A small image inpainting model, trained from scratch: trained on crops of objects in photos (Visual Genome).
Rows from block 2, named by matrix and row number. Rows with one number belong to one channel. Each number is 50 + 15 x the weight over its row's rms, rounded and kept within 0 to 99. All counts start at 0. After the name is the row's rms in percent of the matrix's.
# convs1: first pointwise conv (model.enc.2.0.convs.1.weight, 256x256x1x1), inputs 128-255
# convs3: second pointwise conv (model.enc.2.0.convs.3.weight, 256x256x1x1, transposed), outputs 128-255
convs1.125 103:58 28 37 66 44 42 42 51 46 79 60 40 69 65 51 51 25 33 26 62 62 52 28 53 49 41 40 43 44 54 81 78 50 33 47 66 63 43 91 67 56 59 60 40 46 38 46 16 53 43 47 45 60 67 79 48 30 65 48 48 47 52 48 59 57 62 31 46 36 50 46 52 42 65 41 29 40 47 54 38 63 77 83 55 74 22 43 43 65 56 40 66 53 40 62 59 31 47 37 45 57 34 40 65 61 73 50 66 58 55 48 55 58 27 22 11 48 76 67 56 34 61 51 25 64 62 48 56
convs3.125 098:43 42 46 43 47 58 64 39 47 64 40 67 45 71 68 65 45 55 38 37 26 52 52 36 67 48 69 63 80 45 53 35 64 56 58 71 58 80 79 31 40 43 59 46 40 67 77 82 37 42 51 49 61 39 86 30 53 71 53 73 69 66 49 35 50 39 71 55 30 36 35 43 36 55 37 61 42 59 44 67 60 36 45 30 65 63 37 45 43 62 53 54 39 45 19 38 50 59 23 65 32 67 45 64 53 64 65 70 24 54 40 49 56 43 66 73 52 31 47 73 62 46 69 53 34 33 70 61
convs1.127 106:44 50 29 56 57 63 80 56 43 72 40 33 40 26 22 65 72 46 36 44 60 31 67 61 48 64 62 62 59 32 62 69 73 61 91 49 50 57 47 57 63 42 44 50 47 67 16 65 71 50 84 59 54 55 28 48 58 33 60 56 49 41 42 38 29 60 50 38 42 27 49 44 27 79 27 31 57 40 66 50 51 33 50 50 58 44 33 67 55 58 43 30 30 37 02 64 91 46 35 46 34 44 32 46 45 56 45 59 60 37 53 75 36 69 52 37 64 37 55 69 45 78 45 57 67 40 28 64
convs3.127 112:70 61 45 78 54 58 52 41 71 83 51 56 57 42 41 57 54 50 65 45 42 47 79 63 28 40 51 35 27 49 49 43 66 56 60 54 66 55 58 40 46 30 41 64 71 43 56 61 49 57 52 09 29 65 64 49 17 48 55 58 27 67 37 38 88 50 72 43 48 51 51 63 30 43 56 63 42 64 37 46 70 62 48 59 60 33 62 71 54 77 56 42 35 54 54 32 08 20 46 59 30 54 57 55 66 41 27 61 52 67 55 34 47 73 44 49 50 36 58 42 63 69 51 66 54 71 39 51
convs1.128 107:55 53 38 45 56 40 48 57 46 47 44 45 57 37 20 46 57 62 36 47 62 55 56 78 53 51 52 70 33 32 40 52 39 62 32 55 42 59 46 41 02 05 66 55 59 55 68 51 36 31 26 75 47 73 46 61 45 59 67 51 48 36 30 29 36 71 64 59 57 33 55 53 37 33 22 11 28 70 25 62 58 61 72 63 53 54 75 64 18 51 51 66 67 31 76 45 56 53 64 40 44 48 31 51 54 43 39 69 36 42 41 45 59 52 59 37 38 50 30 44 50 63 91 67 76 46 56 17
convs3.128 086:63 42 56 52 42 41 48 71 56 41 40 52 71 59 28 45 35 54 28 63 65 45 68 34 45 42 56 66 32 37 30 33 68 53 42 51 39 39 53 47 30 21 40 68 70 36 56 27 08 31 57 41 70 78 35 43 66 40 36 65 52 66 65 85 53 67 45 68 45 51 42 41 63 63 57 56 51 53 23 39 55 56 49 61 78 44 66 70 59 51 76 60 73 35 32 71 75 53 44 52 67 63 47 38 69 56 72 58 32 37 62 58 36 82 49 41 59 88 57 32 45 56 56 61 49 50 72 42
convs1.129 081:46 36 48 27 58 07 43 58 47 75 58 42 42 49 47 36 46 50 32 57 34 34 64 22 63 51 29 45 33 46 60 73 37 63 61 56 94 40 44 50 67 85 63 63 56 55 60 26 61 43 49 53 38 52 36 42 50 43 43 45 88 44 52 23 42 33 36 58 42 74 50 42 33 48 42 00 59 42 12 28 36 48 38 55 56 28 47 65 57 83 32 58 82 26 48 44 60 37 40 38 54 16 24 54 56 46 40 50 42 35 61 49 45 76 54 22 65 44 48 45 27 52 54 74 41 44 55 41
convs3.129 098:51 42 68 56 84 31 78 46 80 41 65 46 50 39 74 48 41 56 75 43 71 59 53 61 39 60 55 60 51 48 50 59 52 42 87 44 50 50 46 43 43 68 35 65 54 49 65 66 53 71 57 67 63 37 48 54 36 86 51 62 51 47 63 60 79 63 57 56 49 52 63 65 49 59 55 78 66 84 60 47 63 55 70 50 39 63 50 19 33 25 64 60 54 74 39 65 47 85 38 56 35 66 41 57 42 49 60 52 32 41 51 58 18 65 47 38 62 80 49 64 42 49 41 41 35 25 58 50
convs1.130 106:52 15 61 64 52 78 34 56 43 60 45 51 65 41 28 51 41 38 70 51 40 52 32 48 63 39 59 41 31 51 72 72 63 54 19 70 35 24 66 24 70 59 44 51 53 44 80 24 63 49 29 38 60 70 46 27 45 23 29 65 53 95 50 13 38 70 56 57 44 53 48 59 75 30 56 45 43 62 50 56 58 63 54 52 77 69 10 56 47 38 58 52 58 54 38 59 52 50 72 69 60 34 61 44 59 46 39 59 42 21 36 35 39 50 38 27 25 41 59 50 65 35 60 33 45 72 33 66
convs3.130 098:51 56 59 47 49 46 40 59 36 50 58 42 52 88 87 46 65 34 51 44 42 44 51 29 72 42 49 19 45 58 80 92 38 70 55 72 31 55 20 27 42 61 35 42 55 38 49 30 53 50 24 51 53 54 23 39 51 48 38 23 37 30 45 18 61 51 76 55 53 31 67 47 37 48 75 31 41 54 51 46 55 55 68 71 50 32 31 63 53 39 44 49 46 55 60 39 46 38 51 18 60 47 71 80 62 69 40 62 66 39 24 38 47 36 52 67 37 36 35 52 36 35 42 34 31 47 63 54
convs1.132 102:76 64 57 59 34 49 39 39 53 65 46 23 42 41 29 39 24 58 51 48 39 54 21 51 53 64 65 74 57 62 47 55 25 70 62 32 53 70 49 37 31 35 55 36 64 78 62 27 38 58 43 23 30 42 30 44 67 45 32 25 49 29 15 50 55 60 22 29 61 47 59 55 55 19 61 24 57 52 45 48 55 44 55 37 76 80 47 61 57 47 31 52 39 27 80 43 58 69 52 31 48 58 42 61 76 43 51 26 55 58 51 40 32 47 34 61 65 55 64 53 45 56 40 72 42 56 53 37
convs3.132 099:44 51 66 61 27 54 26 29 59 50 43 70 51 53 64 42 46 24 47 69 61 76 48 35 65 56 34 70 46 73 86 35 47 43 26 44 35 52 34 44 30 69 48 53 53 10 27 36 51 56 44 32 32 73 45 40 46 51 37 70 36 39 46 46 67 43 55 52 72 46 25 47 29 49 45 33 35 28 31 45 63 55 40 44 52 81 42 28 46 54 66 50 67 63 44 42 44 52 47 56 50 34 49 76 51 51 51 77 50 21 36 53 36 59 44 57 31 32 35 34 58 64 66 68 33 69 57 61
convs1.133 108:59 46 39 44 53 73 69 70 68 26 50 64 60 24 54 58 40 66 45 32 57 47 70 73 51 54 52 66 35 46 31 51 52 57 46 79 19 36 47 37 40 76 51 75 57 69 31 78 28 57 83 62 71 38 55 52 57 90 68 53 62 50 53 33 59 57 40 29 30 62 76 54 22 65 50 56 43 42 60 40 48 65 48 70 40 57 89 18 53 33 60 66 55 35 37 55 41 53 57 44 32 48 34 44 28 32 49 47 52 72 36 47 63 39 37 31 54 34 21 70 28 62 31 30 42 43 60 51
convs3.133 104:32 54 47 62 27 52 62 67 38 62 57 67 42 43 00 39 44 60 34 87 50 48 55 47 57 74 45 62 67 60 77 51 66 45 48 36 47 45 50 39 73 52 67 37 56 60 44 15 39 35 35 40 36 52 43 38 43 74 49 71 56 40 60 64 55 59 44 10 64 55 32 61 69 65 45 62 69 51 50 56 49 51 44 69 31 59 36 48 59 84 45 54 47 62 49 31 59 45 50 52 53 38 63 58 44 56 40 45 39 52 79 77 33 64 50 33 45 44 47 36 43 50 42 78 47 40 61 57
convs1.134 095:70 62 62 54 50 54 48 51 83 24 55 46 40 47 44 51 56 37 49 31 27 40 48 46 32 54 50 48 43 90 62 55 28 43 47 50 38 29 91 73 69 41 42 55 47 38 42 30 49 46 75 27 33 45 54 39 71 19 53 25 38 39 45 68 73 56 31 45 31 63 42 59 61 59 57 30 52 32 62 33 31 53 22 60 00 58 43 80 29 45 71 64 33 54 65 13 65 51 36 53 49 34 61 46 65 52 46 49 52 78 40 59 46 51 19 52 64 22 59 56 51 48 57 68 76 59 68 44
convs3.134 106:59 52 84 56 53 41 42 62 70 48 54 61 58 63 70 38 64 38 51 49 77 52 53 37 49 58 54 45 32 57 45 75 53 73 44 63 59 31 25 18 54 60 32 25 56 45 61 53 44 40 34 52 47 48 47 67 45 38 66 50 52 54 54 93 65 64 63 58 87 73 40 40 69 81 64 35 46 59 50 63 50 66 60 67 69 56 47 71 83 83 36 57 38 62 58 17 52 51 47 51 67 84 57 44 66 67 28 39 64 58 74 43 36 66 57 89 67 64 78 61 46 65 67 44 55 49 75 74
convs1.137 098:52 64 40 76 42 57 78 68 39 08 60 38 65 47 49 45 16 59 65 54 68 70 56 35 77 39 43 23 48 53 47 44 35 40 55 66 45 61 43 76 36 42 68 52 46 67 50 38 46 42 61 52 39 49 27 36 42 34 49 40 41 72 43 76 39 45 51 58 40 44 62 57 34 60 48 61 64 51 67 86 44 47 43 64 53 45 54 53 56 63 58 52 59 53 41 50 66 53 63 48 48 40 52 64 47 59 71 05 46 46 40 53 62 51 67 56 46 35 38 57 72 44 55 72 56 47 53 48
convs3.137 099:61 51 52 68 33 60 36 40 55 43 66 66 50 66 35 45 66 48 66 49 37 49 51 60 77 52 48 45 23 32 62 62 63 60 26 73 62 51 42 52 58 49 74 72 74 49 67 65 88 53 57 55 64 70 51 57 72 38 57 51 38 60 56 53 41 37 49 03 58 69 57 41 72 65 67 54 52 61 50 66 33 58 51 67 44 39 74 48 51 52 44 43 27 45 48 91 49 44 60 41 61 30 43 38 44 54 61 55 33 47 76 73 53 52 52 53 22 59 53 31 34 44 69 41 61 57 52 67
convs1.138 102:15 70 52 45 54 39 71 49 34 75 66 47 46 45 36 67 42 50 28 42 41 67 40 56 21 38 47 37 48 56 77 21 63 52 99 46 39 56 54 74 42 29 47 52 42 69 44 57 51 43 64 17 40 39 30 68 47 54 61 37 46 35 49 29 31 52 67 59 53 49 66 53 77 45 65 35 35 46 51 36 57 76 41 47 28 33 67 48 47 49 52 29 62 33 72 40 63 42 67 52 21 63 45 49 74 66 36 69 46 61 60 37 67 57 36 63 69 65 29 52 44 29 65 55 22 30 63 27
convs3.138 090:32 49 45 49 47 48 27 70 64 49 62 57 21 54 58 37 67 71 53 57 25 76 81 37 29 66 42 32 43 49 43 51 68 61 53 54 35 36 74 28 67 38 64 63 65 67 45 53 44 38 50 35 92 17 29 50 35 23 33 40 32 36 57 73 52 33 48 14 21 33 42 52 42 35 49 55 52 58 37 58 40 52 46 53 23 29 66 50 43 28 33 59 47 19 59 42 38 36 66 44 55 71 34 69 29 47 18 45 41 72 36 56 46 58 56 50 34 45 22 41 61 38 63 44 39 46 55 47
convs1.139 082:18 56 45 71 36 68 67 71 50 32 51 42 59 53 46 81 44 36 54 36 20 33 51 64 40 35 50 55 40 61 51 35 50 60 33 46 34 65 23 61 32 34 65 63 56 49 63 56 59 68 36 41 48 47 63 15 67 58 81 54 72 67 57 57 72 32 58 19 52 31 77 50 63 64 46 59 65 68 30 79 62 63 22 47 76 45 45 53 19 51 30 17 37 24 56 61 33 40 82 38 51 40 35 67 52 34 47 49 58 54 40 66 27 47 60 52 38 65 69 48 53 42 44 44 54 44 29 53
convs3.139 085:43 70 50 39 35 37 55 46 65 58 46 43 69 44 70 56 26 65 12 57 48 46 18 58 22 41 74 35 60 61 49 43 26 48 58 53 38 56 88 55 46 63 20 56 48 32 56 41 70 65 59 53 68 30 67 54 51 58 32 50 58 40 55 50 57 43 45 77 49 49 34 49 55 65 48 78 49 33 61 51 53 50 45 98 31 46 33 43 44 39 44 81 62 68 34 55 44 26 30 73 69 35 46 37 55 46 65 47 52 54 60 97 52 59 55 45 48 77 41 77 55 60 55 53 48 60 30 50
convs1.140 093:65 70 43 39 78 63 41 60 43 53 58 61 50 44 91 60 78 42 35 33 46 31 61 45 42 57 48 54 27 41 55 26 43 67 49 45 59 42 18 73 48 62 63 67 33 57 61 35 47 43 75 27 60 70 54 85 59 37 58 44 60 66 34 81 44 41 63 81 70 49 61 51 38 49 43 48 77 38 43 23 51 50 22 64 45 55 53 31 64 33 11 49 33 52 44 24 30 52 45 35 47 45 57 38 61 55 24 48 46 57 39 29 26 68 50 79 61 75 67 45 60 51 31 33 43 53 47 36
convs3.140 097:79 29 45 54 50 48 55 51 91 48 60 55 62 49 40 57 55 35 45 56 74 54 45 86 21 51 34 67 62 47 57 47 48 58 47 39 87 43 42 49 32 40 50 49 67 31 81 69 70 58 72 64 68 44 52 88 63 66 79 32 33 57 40 76 54 31 34 41 26 53 64 60 50 49 38 34 46 35 72 74 60 57 29 56 35 33 52 33 44 78 89 42 36 65 42 48 27 35 56 34 58 64 43 34 70 44 69 57 60 54 16 46 36 51 45 46 71 74 62 68 58 51 63 56 56 60 46 18
convs1.141 106:51 54 36 45 33 39 62 44 74 47 16 50 76 76 55 52 41 65 43 40 51 27 53 38 43 78 36 41 45 48 56 45 47 28 69 61 45 62 52 43 63 53 23 37 58 58 05 64 27 54 34 56 62 56 52 58 60 71 52 88 54 46 27 72 60 54 50 47 39 57 23 40 50 48 60 48 49 32 72 60 70 28 34 27 56 52 49 40 44 62 44 54 32 49 57 47 43 53 57 45 27 04 53 40 54 67 24 50 57 67 41 54 65 56 63 59 48 69 41 48 57 23 29 73 62 55 48 38
convs3.141 086:65 43 56 63 59 46 34 41 55 54 25 66 27 50 56 21 41 79 19 61 47 55 47 21 62 26 46 41 40 60 54 55 50 51 71 59 56 49 69 59 54 20 47 49 38 65 40 64 46 70 44 31 33 41 31 63 45 42 55 48 37 19 37 24 39 58 47 58 39 36 56 33 53 84 57 38 54 46 17 34 73 60 60 50 52 64 48 54 51 65 38 33 53 37 63 47 54 45 63 27 24 46 66 63 28 35 60 46 23 29 52 53 84 31 45 62 53 46 59 41 57 45 54 50 32 61 30 26
convs1.142 104:18 72 55 41 59 76 41 55 51 66 78 46 64 35 99 68 51 54 47 41 56 61 16 49 47 47 40 41 16 51 44 51 59 78 57 45 37 58 10 55 62 52 66 70 53 43 40 34 53 53 50 57 37 59 57 83 49 45 64 67 23 38 57 48 67 63 54 35 69 22 84 67 54 47 51 67 30 34 56 61 40 49 40 40 69 32 61 49 37 25 43 28 18 56 27 52 63 58 43 71 59 50 38 31 41 47 61 15 35 52 36 54 55 45 44 43 47 31 20 55 69 53 72 53 50 38 37 62
convs3.142 117:67 46 59 55 62 75 41 42 50 52 49 60 57 56 44 22 19 52 42 50 18 63 51 59 60 41 57 70 46 40 50 65 41 28 67 73 55 52 96 54 50 44 50 92 61 58 75 92 32 40 52 39 36 52 97 40 51 76 27 45 70 61 55 22 18 40 36 46 18 64 28 54 34 25 58 43 42 75 41 39 48 40 37 40 69 33 61 37 57 57 61 50 29 51 39 71 30 33 55 42 49 37 68 50 71 29 50 69 21 52 59 53 42 47 50 57 31 77 50 64 52 59 47 43 59 56 45 55
convs1.143 101:43 63 43 58 40 68 48 62 51 44 34 47 29 44 67 40 34 37 61 37 62 49 56 33 52 73 24 52 37 56 76 46 61 73 70 58 09 48 48 51 99 62 64 44 52 58 64 34 23 67 46 50 41 55 58 60 42 62 63 34 41 17 51 55 24 62 46 48 65 41 39 48 46 74 68 59 37 50 68 37 69 25 36 52 31 35 57 27 34 72 48 47 31 55 39 44 42 45 56 42 51 68 53 62 37 46 37 36 31 59 51 55 33 49 51 79 70 44 12 92 54 63 44 65 50 43 29 34
convs3.143 095:42 47 52 43 60 50 52 28 36 47 44 26 43 63 56 38 67 55 70 56 46 66 45 52 86 44 60 51 53 59 38 52 32 30 41 41 51 46 69 32 15 67 37 62 78 42 66 33 58 38 48 74 59 37 30 36 56 40 46 49 46 46 60 35 29 41 58 53 51 39 18 52 60 60 72 28 55 50 39 60 30 73 54 30 66 32 44 51 31 46 19 47 86 60 45 57 52 45 62 22 55 65 53 48 54 42 36 67 59 29 47 33 74 56 55 50 57 54 86 47 50 46 66 34 41 59 49 58
convs1.144 102:38 49 49 22 63 78 45 35 54 70 44 32 36 62 00 62 68 60 47 68 36 56 45 67 43 64 56 41 55 55 57 45 46 54 55 52 44 54 80 49 46 58 63 70 61 31 63 51 32 63 60 43 26 55 38 99 40 30 54 48 35 26 50 29 56 63 48 48 62 60 55 46 49 56 25 50 47 64 50 49 33 60 51 68 35 51 56 41 28 58 32 38 50 48 63 47 39 41 68 57 42 52 45 69 52 85 62 33 53 56 47 50 36 51 55 50 95 52 55 73 20 58 46 24 46 41 41 17
convs3.144 106:71 15 55 47 45 60 20 45 55 34 39 65 63 85 72 55 25 55 39 65 65 31 53 17 27 58 37 16 38 30 48 73 33 36 76 54 43 62 79 50 41 46 39 72 30 65 50 46 49 58 60 34 65 74 33 44 74 28 17 71 45 44 45 51 58 34 36 98 42 23 47 39 45 44 32 66 76 71 49 52 55 22 49 47 46 55 52 62 38 58 40 37 45 38 46 54 56 57 56 77 55 68 42 36 75 62 32 53 52 66 53 72 50 28 40 37 52 54 54 66 38 40 88 51 33 54 60 33
convs1.145 101:46 54 39 42 37 45 67 22 84 45 45 49 56 27 43 55 41 32 49 45 64 47 82 74 59 46 48 27 59 48 62 55 54 58 53 37 81 74 56 58 65 46 55 51 56 37 59 62 39 58 27 34 60 59 80 60 57 49 39 55 50 42 36 60 73 59 50 37 37 51 50 50 55 44 75 62 71 44 60 48 55 46 23 74 47 44 56 46 35 72 72 99 57 43 97 59 39 62 52 45 32 59 62 36 33 33 46 42 82 69 67 44 60 58 82 49 22 44 30 69 44 27 44 55 31 87 66 52
convs3.145 111:77 51 63 53 54 38 59 64 53 62 43 42 78 30 52 42 51 47 49 42 43 53 61 48 36 75 53 70 32 57 37 48 55 53 36 59 58 56 37 34 59 25 50 40 51 43 51 85 57 65 41 39 35 63 53 59 55 52 51 99 63 40 54 47 88 33 70 46 46 89 50 43 70 65 50 26 61 66 52 00 61 54 42 56 54 21 62 63 61 55 48 34 40 25 62 26 40 30 77 60 54 50 33 44 42 48 60 59 43 54 60 61 57 65 39 26 69 52 38 49 55 43 25 48 72 39 65 65
convs1.147 097:58 17 32 33 51 55 63 45 58 38 47 93 41 56 39 68 60 35 61 62 49 82 65 44 84 62 64 67 66 55 68 38 74 23 54 38 79 47 36 30 99 68 39 41 77 41 55 59 63 36 70 40 64 67 63 16 77 48 44 54 51 56 70 24 66 29 51 31 48 65 59 43 42 60 60 73 48 63 38 48 45 42 37 03 52 59 47 39 47 49 19 48 37 32 70 57 88 48 30 60 77 48 38 29 79 53 47 67 48 69 51 58 43 26 54 51 75 39 54 47 56 52 41 38 67 46 57 56
convs3.147 088:44 52 45 51 46 78 73 51 21 39 52 46 38 32 70 86 55 31 69 42 36 42 51 42 52 35 13 68 34 60 36 48 15 66 25 37 55 56 48 55 48 67 65 54 67 36 47 67 73 46 43 34 45 73 45 16 56 85 47 58 44 42 54 41 51 41 27 12 40 62 48 47 56 50 68 52 70 42 72 51 33 58 65 36 32 48 50 36 31 70 55 61 47 44 54 36 59 58 44 42 54 22 43 36 33 43 55 27 59 49 36 68 60 27 50 49 60 50 59 39 50 62 44 45 41 71 43 44
convs1.148 100:46 69 34 53 43 54 62 57 58 52 45 60 48 68 09 62 45 51 38 46 24 51 07 09 59 53 48 40 36 41 37 32 86 64 43 50 51 33 46 48 57 34 56 60 42 56 73 77 32 44 55 27 57 54 34 51 62 23 53 31 66 67 79 63 45 55 61 32 47 39 65 48 64 50 29 36 25 55 57 51 46 60 79 71 44 48 73 46 39 58 44 51 41 54 27 49 06 46 55 76 56 55 45 38 80 45 63 48 59 52 27 61 32 61 64 62 59 65 92 56 39 64 59 35 63 35 46 50
convs3.148 107:56 43 59 47 59 57 46 61 64 71 56 30 49 51 12 37 43 46 56 63 47 68 36 35 70 52 49 54 83 58 43 54 77 39 25 31 70 50 38 17 35 41 53 57 42 62 39 69 43 89 50 08 55 57 61 35 60 50 60 84 54 39 46 74 26 37 33 47 59 33 44 23 47 29 13 48 39 61 53 94 61 50 65 45 39 86 58 39 74 36 42 61 37 66 33 40 01 48 58 40 40 34 48 57 47 52 45 56 35 72 15 48 35 63 46 34 51 70 64 34 56 52 73 55 32 46 42 31
convs1.152 109:65 63 45 34 40 54 61 28 58 45 49 45 42 43 72 65 42 59 62 58 64 43 54 46 52 50 44 65 31 99 45 44 44 49 35 55 62 44 33 57 48 66 52 29 48 67 50 48 76 44 37 46 32 60 42 69 57 44 48 59 28 54 47 43 55 47 61 40 53 54 56 52 41 43 70 32 37 33 32 45 61 36 51 76 58 64 58 65 45 50 64 60 36 33 48 32 33 46 39 77 30 72 62 79 68 52 55 28 17 43 43 63 37 55 99 49 43 56 39 29 60 47 54 47 47 47 42 72
convs3.152 100:51 64 61 63 47 34 48 31 39 47 50 48 60 44 50 43 30 81 58 49 22 38 64 53 48 57 52 76 52 51 32 55 45 37 52 65 56 31 28 75 59 40 34 32 39 54 10 58 66 47 46 52 45 32 42 44 58 51 48 62 52 54 63 41 46 33 54 39 43 31 54 53 47 71 49 56 53 53 41 44 47 46 40 54 65 61 34 67 66 58 39 48 69 39 44 39 50 55 49 71 51 47 50 55 51 38 47 53 37 33 27 67 38 33 25 00 52 86 85 40 36 49 35 55 57 32 99 40
convs1.153 099:51 45 25 47 21 64 34 28 89 47 77 54 48 35 30 16 49 68 33 50 63 47 47 52 49 46 54 21 37 62 60 53 37 35 53 72 78 57 31 47 49 48 58 62 65 25 61 68 36 66 66 56 87 47 50 65 71 42 63 58 30 51 38 55 33 63 62 44 58 51 70 70 22 41 59 49 44 68 44 64 56 67 53 34 36 57 27 71 55 82 41 48 82 38 42 52 62 55 47 36 24 49 25 41 50 61 41 54 85 32 39 56 44 51 34 72 32 27 37 38 46 34 71 53 51 35 54 30
convs3.153 095:64 42 63 45 30 61 22 63 48 53 39 43 53 53 43 39 33 33 47 25 49 46 52 69 34 50 22 59 51 48 64 52 54 54 32 53 46 65 58 43 55 08 47 62 38 57 43 48 72 31 37 29 20 44 51 36 26 68 69 48 29 64 48 76 42 49 65 36 57 50 39 47 39 50 53 60 56 55 44 54 57 68 56 56 70 40 56 29 58 52 52 45 35 69 56 63 52 22 60 36 42 35 44 51 60 21 76 65 58 68 34 55 48 55 44 34 59 41 62 56 72 33 21 42 30 46 67 73
convs1.154 088:40 51 40 49 63 58 33 67 50 48 65 50 36 30 53 78 64 40 47 49 75 45 46 57 52 58 31 31 41 04 41 69 59 46 51 71 63 47 43 47 38 46 44 93 54 39 64 27 55 43 50 80 48 59 82 36 61 25 28 46 17 62 24 25 61 58 31 70 47 38 87 51 40 74 41 38 41 76 23 38 41 63 60 48 91 56 52 67 41 52 46 35 40 76 77 87 60 63 47 53 49 57 36 62 47 55 51 57 50 53 67 64 43 64 73 51 77 61 50 37 43 39 34 81 46 33 70 44
convs3.154 102:58 55 65 36 52 55 36 35 50 73 44 48 40 26 77 74 63 36 50 49 47 62 56 40 64 60 74 45 66 82 27 66 42 42 57 58 44 65 57 46 70 58 40 42 54 57 54 15 46 51 51 44 38 68 64 24 55 51 53 41 65 61 58 77 44 46 79 20 47 55 31 54 48 41 64 40 46 38 25 49 48 44 49 61 50 71 75 22 69 75 45 59 44 58 27 61 33 29 59 52 43 47 61 73 51 50 47 58 62 41 42 31 52 44 91 70 66 51 38 57 43 45 49 53 53 47 70 24
convs1.155 066:69 53 53 29 30 50 36 44 28 59 79 67 26 84 33 63 68 58 45 74 44 33 63 47 60 81 65 56 71 35 48 72 56 54 57 53 67 57 49 78 46 41 59 44 68 68 55 53 62 23 19 40 35 10 46 64 67 47 40 54 60 39 52 36 22 30 34 47 54 35 38 45 46 70 45 65 43 46 42 41 51 52 40 49 43 45 63 64 63 73 48 77 62 51 47 47 65 18 49 54 62 45 67 76 64 64 54 33 63 32 54 56 60 58 50 34 52 47 72 36 61 40 80 65 35 49 65 63
convs3.155 074:48 50 49 68 46 77 27 40 55 49 33 54 33 52 58 48 58 57 36 51 31 50 38 38 89 50 24 35 39 44 47 62 48 49 59 80 53 86 39 57 72 42 67 82 44 40 56 57 37 30 60 58 42 70 56 39 64 27 40 50 53 63 56 45 07 23 39 36 52 47 40 44 45 39 35 60 42 73 62 28 51 23 52 47 57 49 34 40 54 73 43 39 40 54 50 44 43 20 59 37 67 65 77 62 76 42 45 60 54 50 39 55 82 64 42 65 06 48 72 42 67 48 86 56 55 61 42 49
convs1.156 125:48 44 39 26 46 36 25 19 47 64 72 82 37 43 05 40 67 74 20 56 61 40 80 23 66 56 36 34 37 63 60 21 45 27 43 45 86 37 38 44 55 66 41 46 57 56 42 59 51 57 55 54 47 05 42 48 35 47 40 48 63 47 38 48 50 34 54 78 52 50 42 60 28 44 40 72 34 28 70 46 70 51 41 68 49 27 77 81 72 57 55 72 62 26 47 44 78 74 67 43 35 63 68 39 63 17 52 45 38 75 68 32 63 51 55 40 74 51 44 48 30 55 68 71 57 60 48 71
convs3.156 111:32 70 48 62 67 71 53 59 45 75 39 47 23 56 59 44 49 43 47 41 53 61 57 68 63 42 60 61 56 61 65 43 79 54 61 64 62 52 30 44 62 56 34 25 65 68 36 37 48 66 40 50 58 46 41 60 51 53 87 41 48 53 48 56 47 40 56 21 42 55 54 47 32 41 51 22 18 30 26 26 59 55 41 61 53 55 50 44 52 63 64 43 54 71 38 25 54 47 59 42 42 04 56 52 69 53 42 53 62 63 43 19 56 59 65 66 53 50 65 48 40 27 39 34 57 31 40 78
convs1.157 100:55 72 58 31 68 46 59 61 74 46 41 42 48 57 56 71 65 00 37 71 37 59 57 56 32 36 28 47 40 57 49 26 80 37 57 68 59 38 58 24 70 38 77 76 38 60 55 42 91 50 51 36 36 56 79 50 58 42 42 28 49 28 39 53 50 55 55 42 52 12 41 73 55 53 41 60 61 58 46 48 61 45 54 54 43 57 66 62 39 41 48 59 55 38 45 66 42 50 49 49 69 71 73 34 31 48 61 34 62 73 50 33 45 40 37 51 80 61 45 63 67 39 57 37 52 34 46 18
convs3.157 099:70 40 42 35 68 37 67 48 55 63 38 45 53 37 38 43 40 32 47 38 37 45 28 31 45 37 56 19 51 36 48 57 77 36 71 05 45 41 53 42 51 24 45 44 27 65 66 45 56 64 81 42 46 49 58 33 30 39 75 40 29 73 58 51 52 29 19 38 48 68 72 60 58 47 51 52 55 33 55 46 52 40 58 47 38 18 45 42 15 58 35 79 43 14 39 68 01 53 51 55 56 32 48 34 87 51 38 48 69 52 29 58 23 24 51 38 58 40 40 57 35 48 64 46 53 39 61 71
convs1.158 107:40 33 39 33 43 76 39 36 45 37 13 44 45 39 46 52 42 73 54 42 21 55 54 80 73 55 64 50 70 44 51 51 55 42 47 48 47 71 73 58 61 44 61 64 29 52 75 57 76 73 53 47 32 56 22 90 64 71 48 53 70 68 35 44 63 43 57 47 49 21 54 35 54 52 30 89 62 54 65 53 51 55 41 43 61 46 68 54 54 78 64 29 47 40 38 63 64 31 48 58 65 47 41 37 44 76 50 65 41 36 50 44 51 47 30 43 57 66 56 82 20 59 88 36 44 34 44 60
convs3.158 111:69 28 55 28 46 44 45 36 44 35 49 27 55 69 63 65 21 43 39 27 72 57 61 13 48 43 66 47 45 79 44 57 53 64 47 65 37 54 15 59 35 63 37 35 14 48 38 70 58 41 49 59 72 61 59 13 71 59 30 73 69 66 38 54 51 72 40 73 69 39 73 71 46 48 42 42 56 33 51 46 44 35 57 41 74 63 64 37 35 23 48 53 51 37 40 80 50 71 32 50 53 72 35 45 64 55 72 48 37 69 36 76 43 57 52 41 53 59 50 62 50 60 56 37 65 14 58 85
convs1.159 099:43 47 49 67 34 30 42 74 69 52 39 56 55 64 57 72 61 53 39 77 63 55 30 42 95 50 39 51 61 30 52 28 38 67 42 48 68 57 52 53 71 45 83 42 53 73 90 43 73 36 71 69 60 64 59 36 67 59 38 54 26 56 50 66 45 37 35 43 47 52 62 45 39 59 52 52 42 54 56 51 42 57 41 47 50 39 75 54 72 46 37 56 73 40 42 47 45 18 62 40 42 65 54 51 63 39 48 47 63 69 32 40 34 44 69 48 60 64 67 81 53 49 30 74 43 55 26 27
convs3.159 096:68 28 28 47 39 45 36 45 57 43 56 51 70 67 33 35 61 51 54 58 66 47 38 64 14 43 52 57 53 49 38 36 73 46 42 54 42 64 40 55 35 21 19 57 53 53 45 28 45 61 55 58 39 34 42 42 49 43 59 49 38 38 48 33 32 78 35 67 64 59 67 41 48 55 37 51 45 49 54 54 55 40 54 35 63 49 77 53 42 67 40 51 74 51 69 32 87 49 61 48 51 29 40 48 48 48 63 25 67 37 61 64 70 24 56 74 48 47 80 28 26 47 36 37 34 51 52 59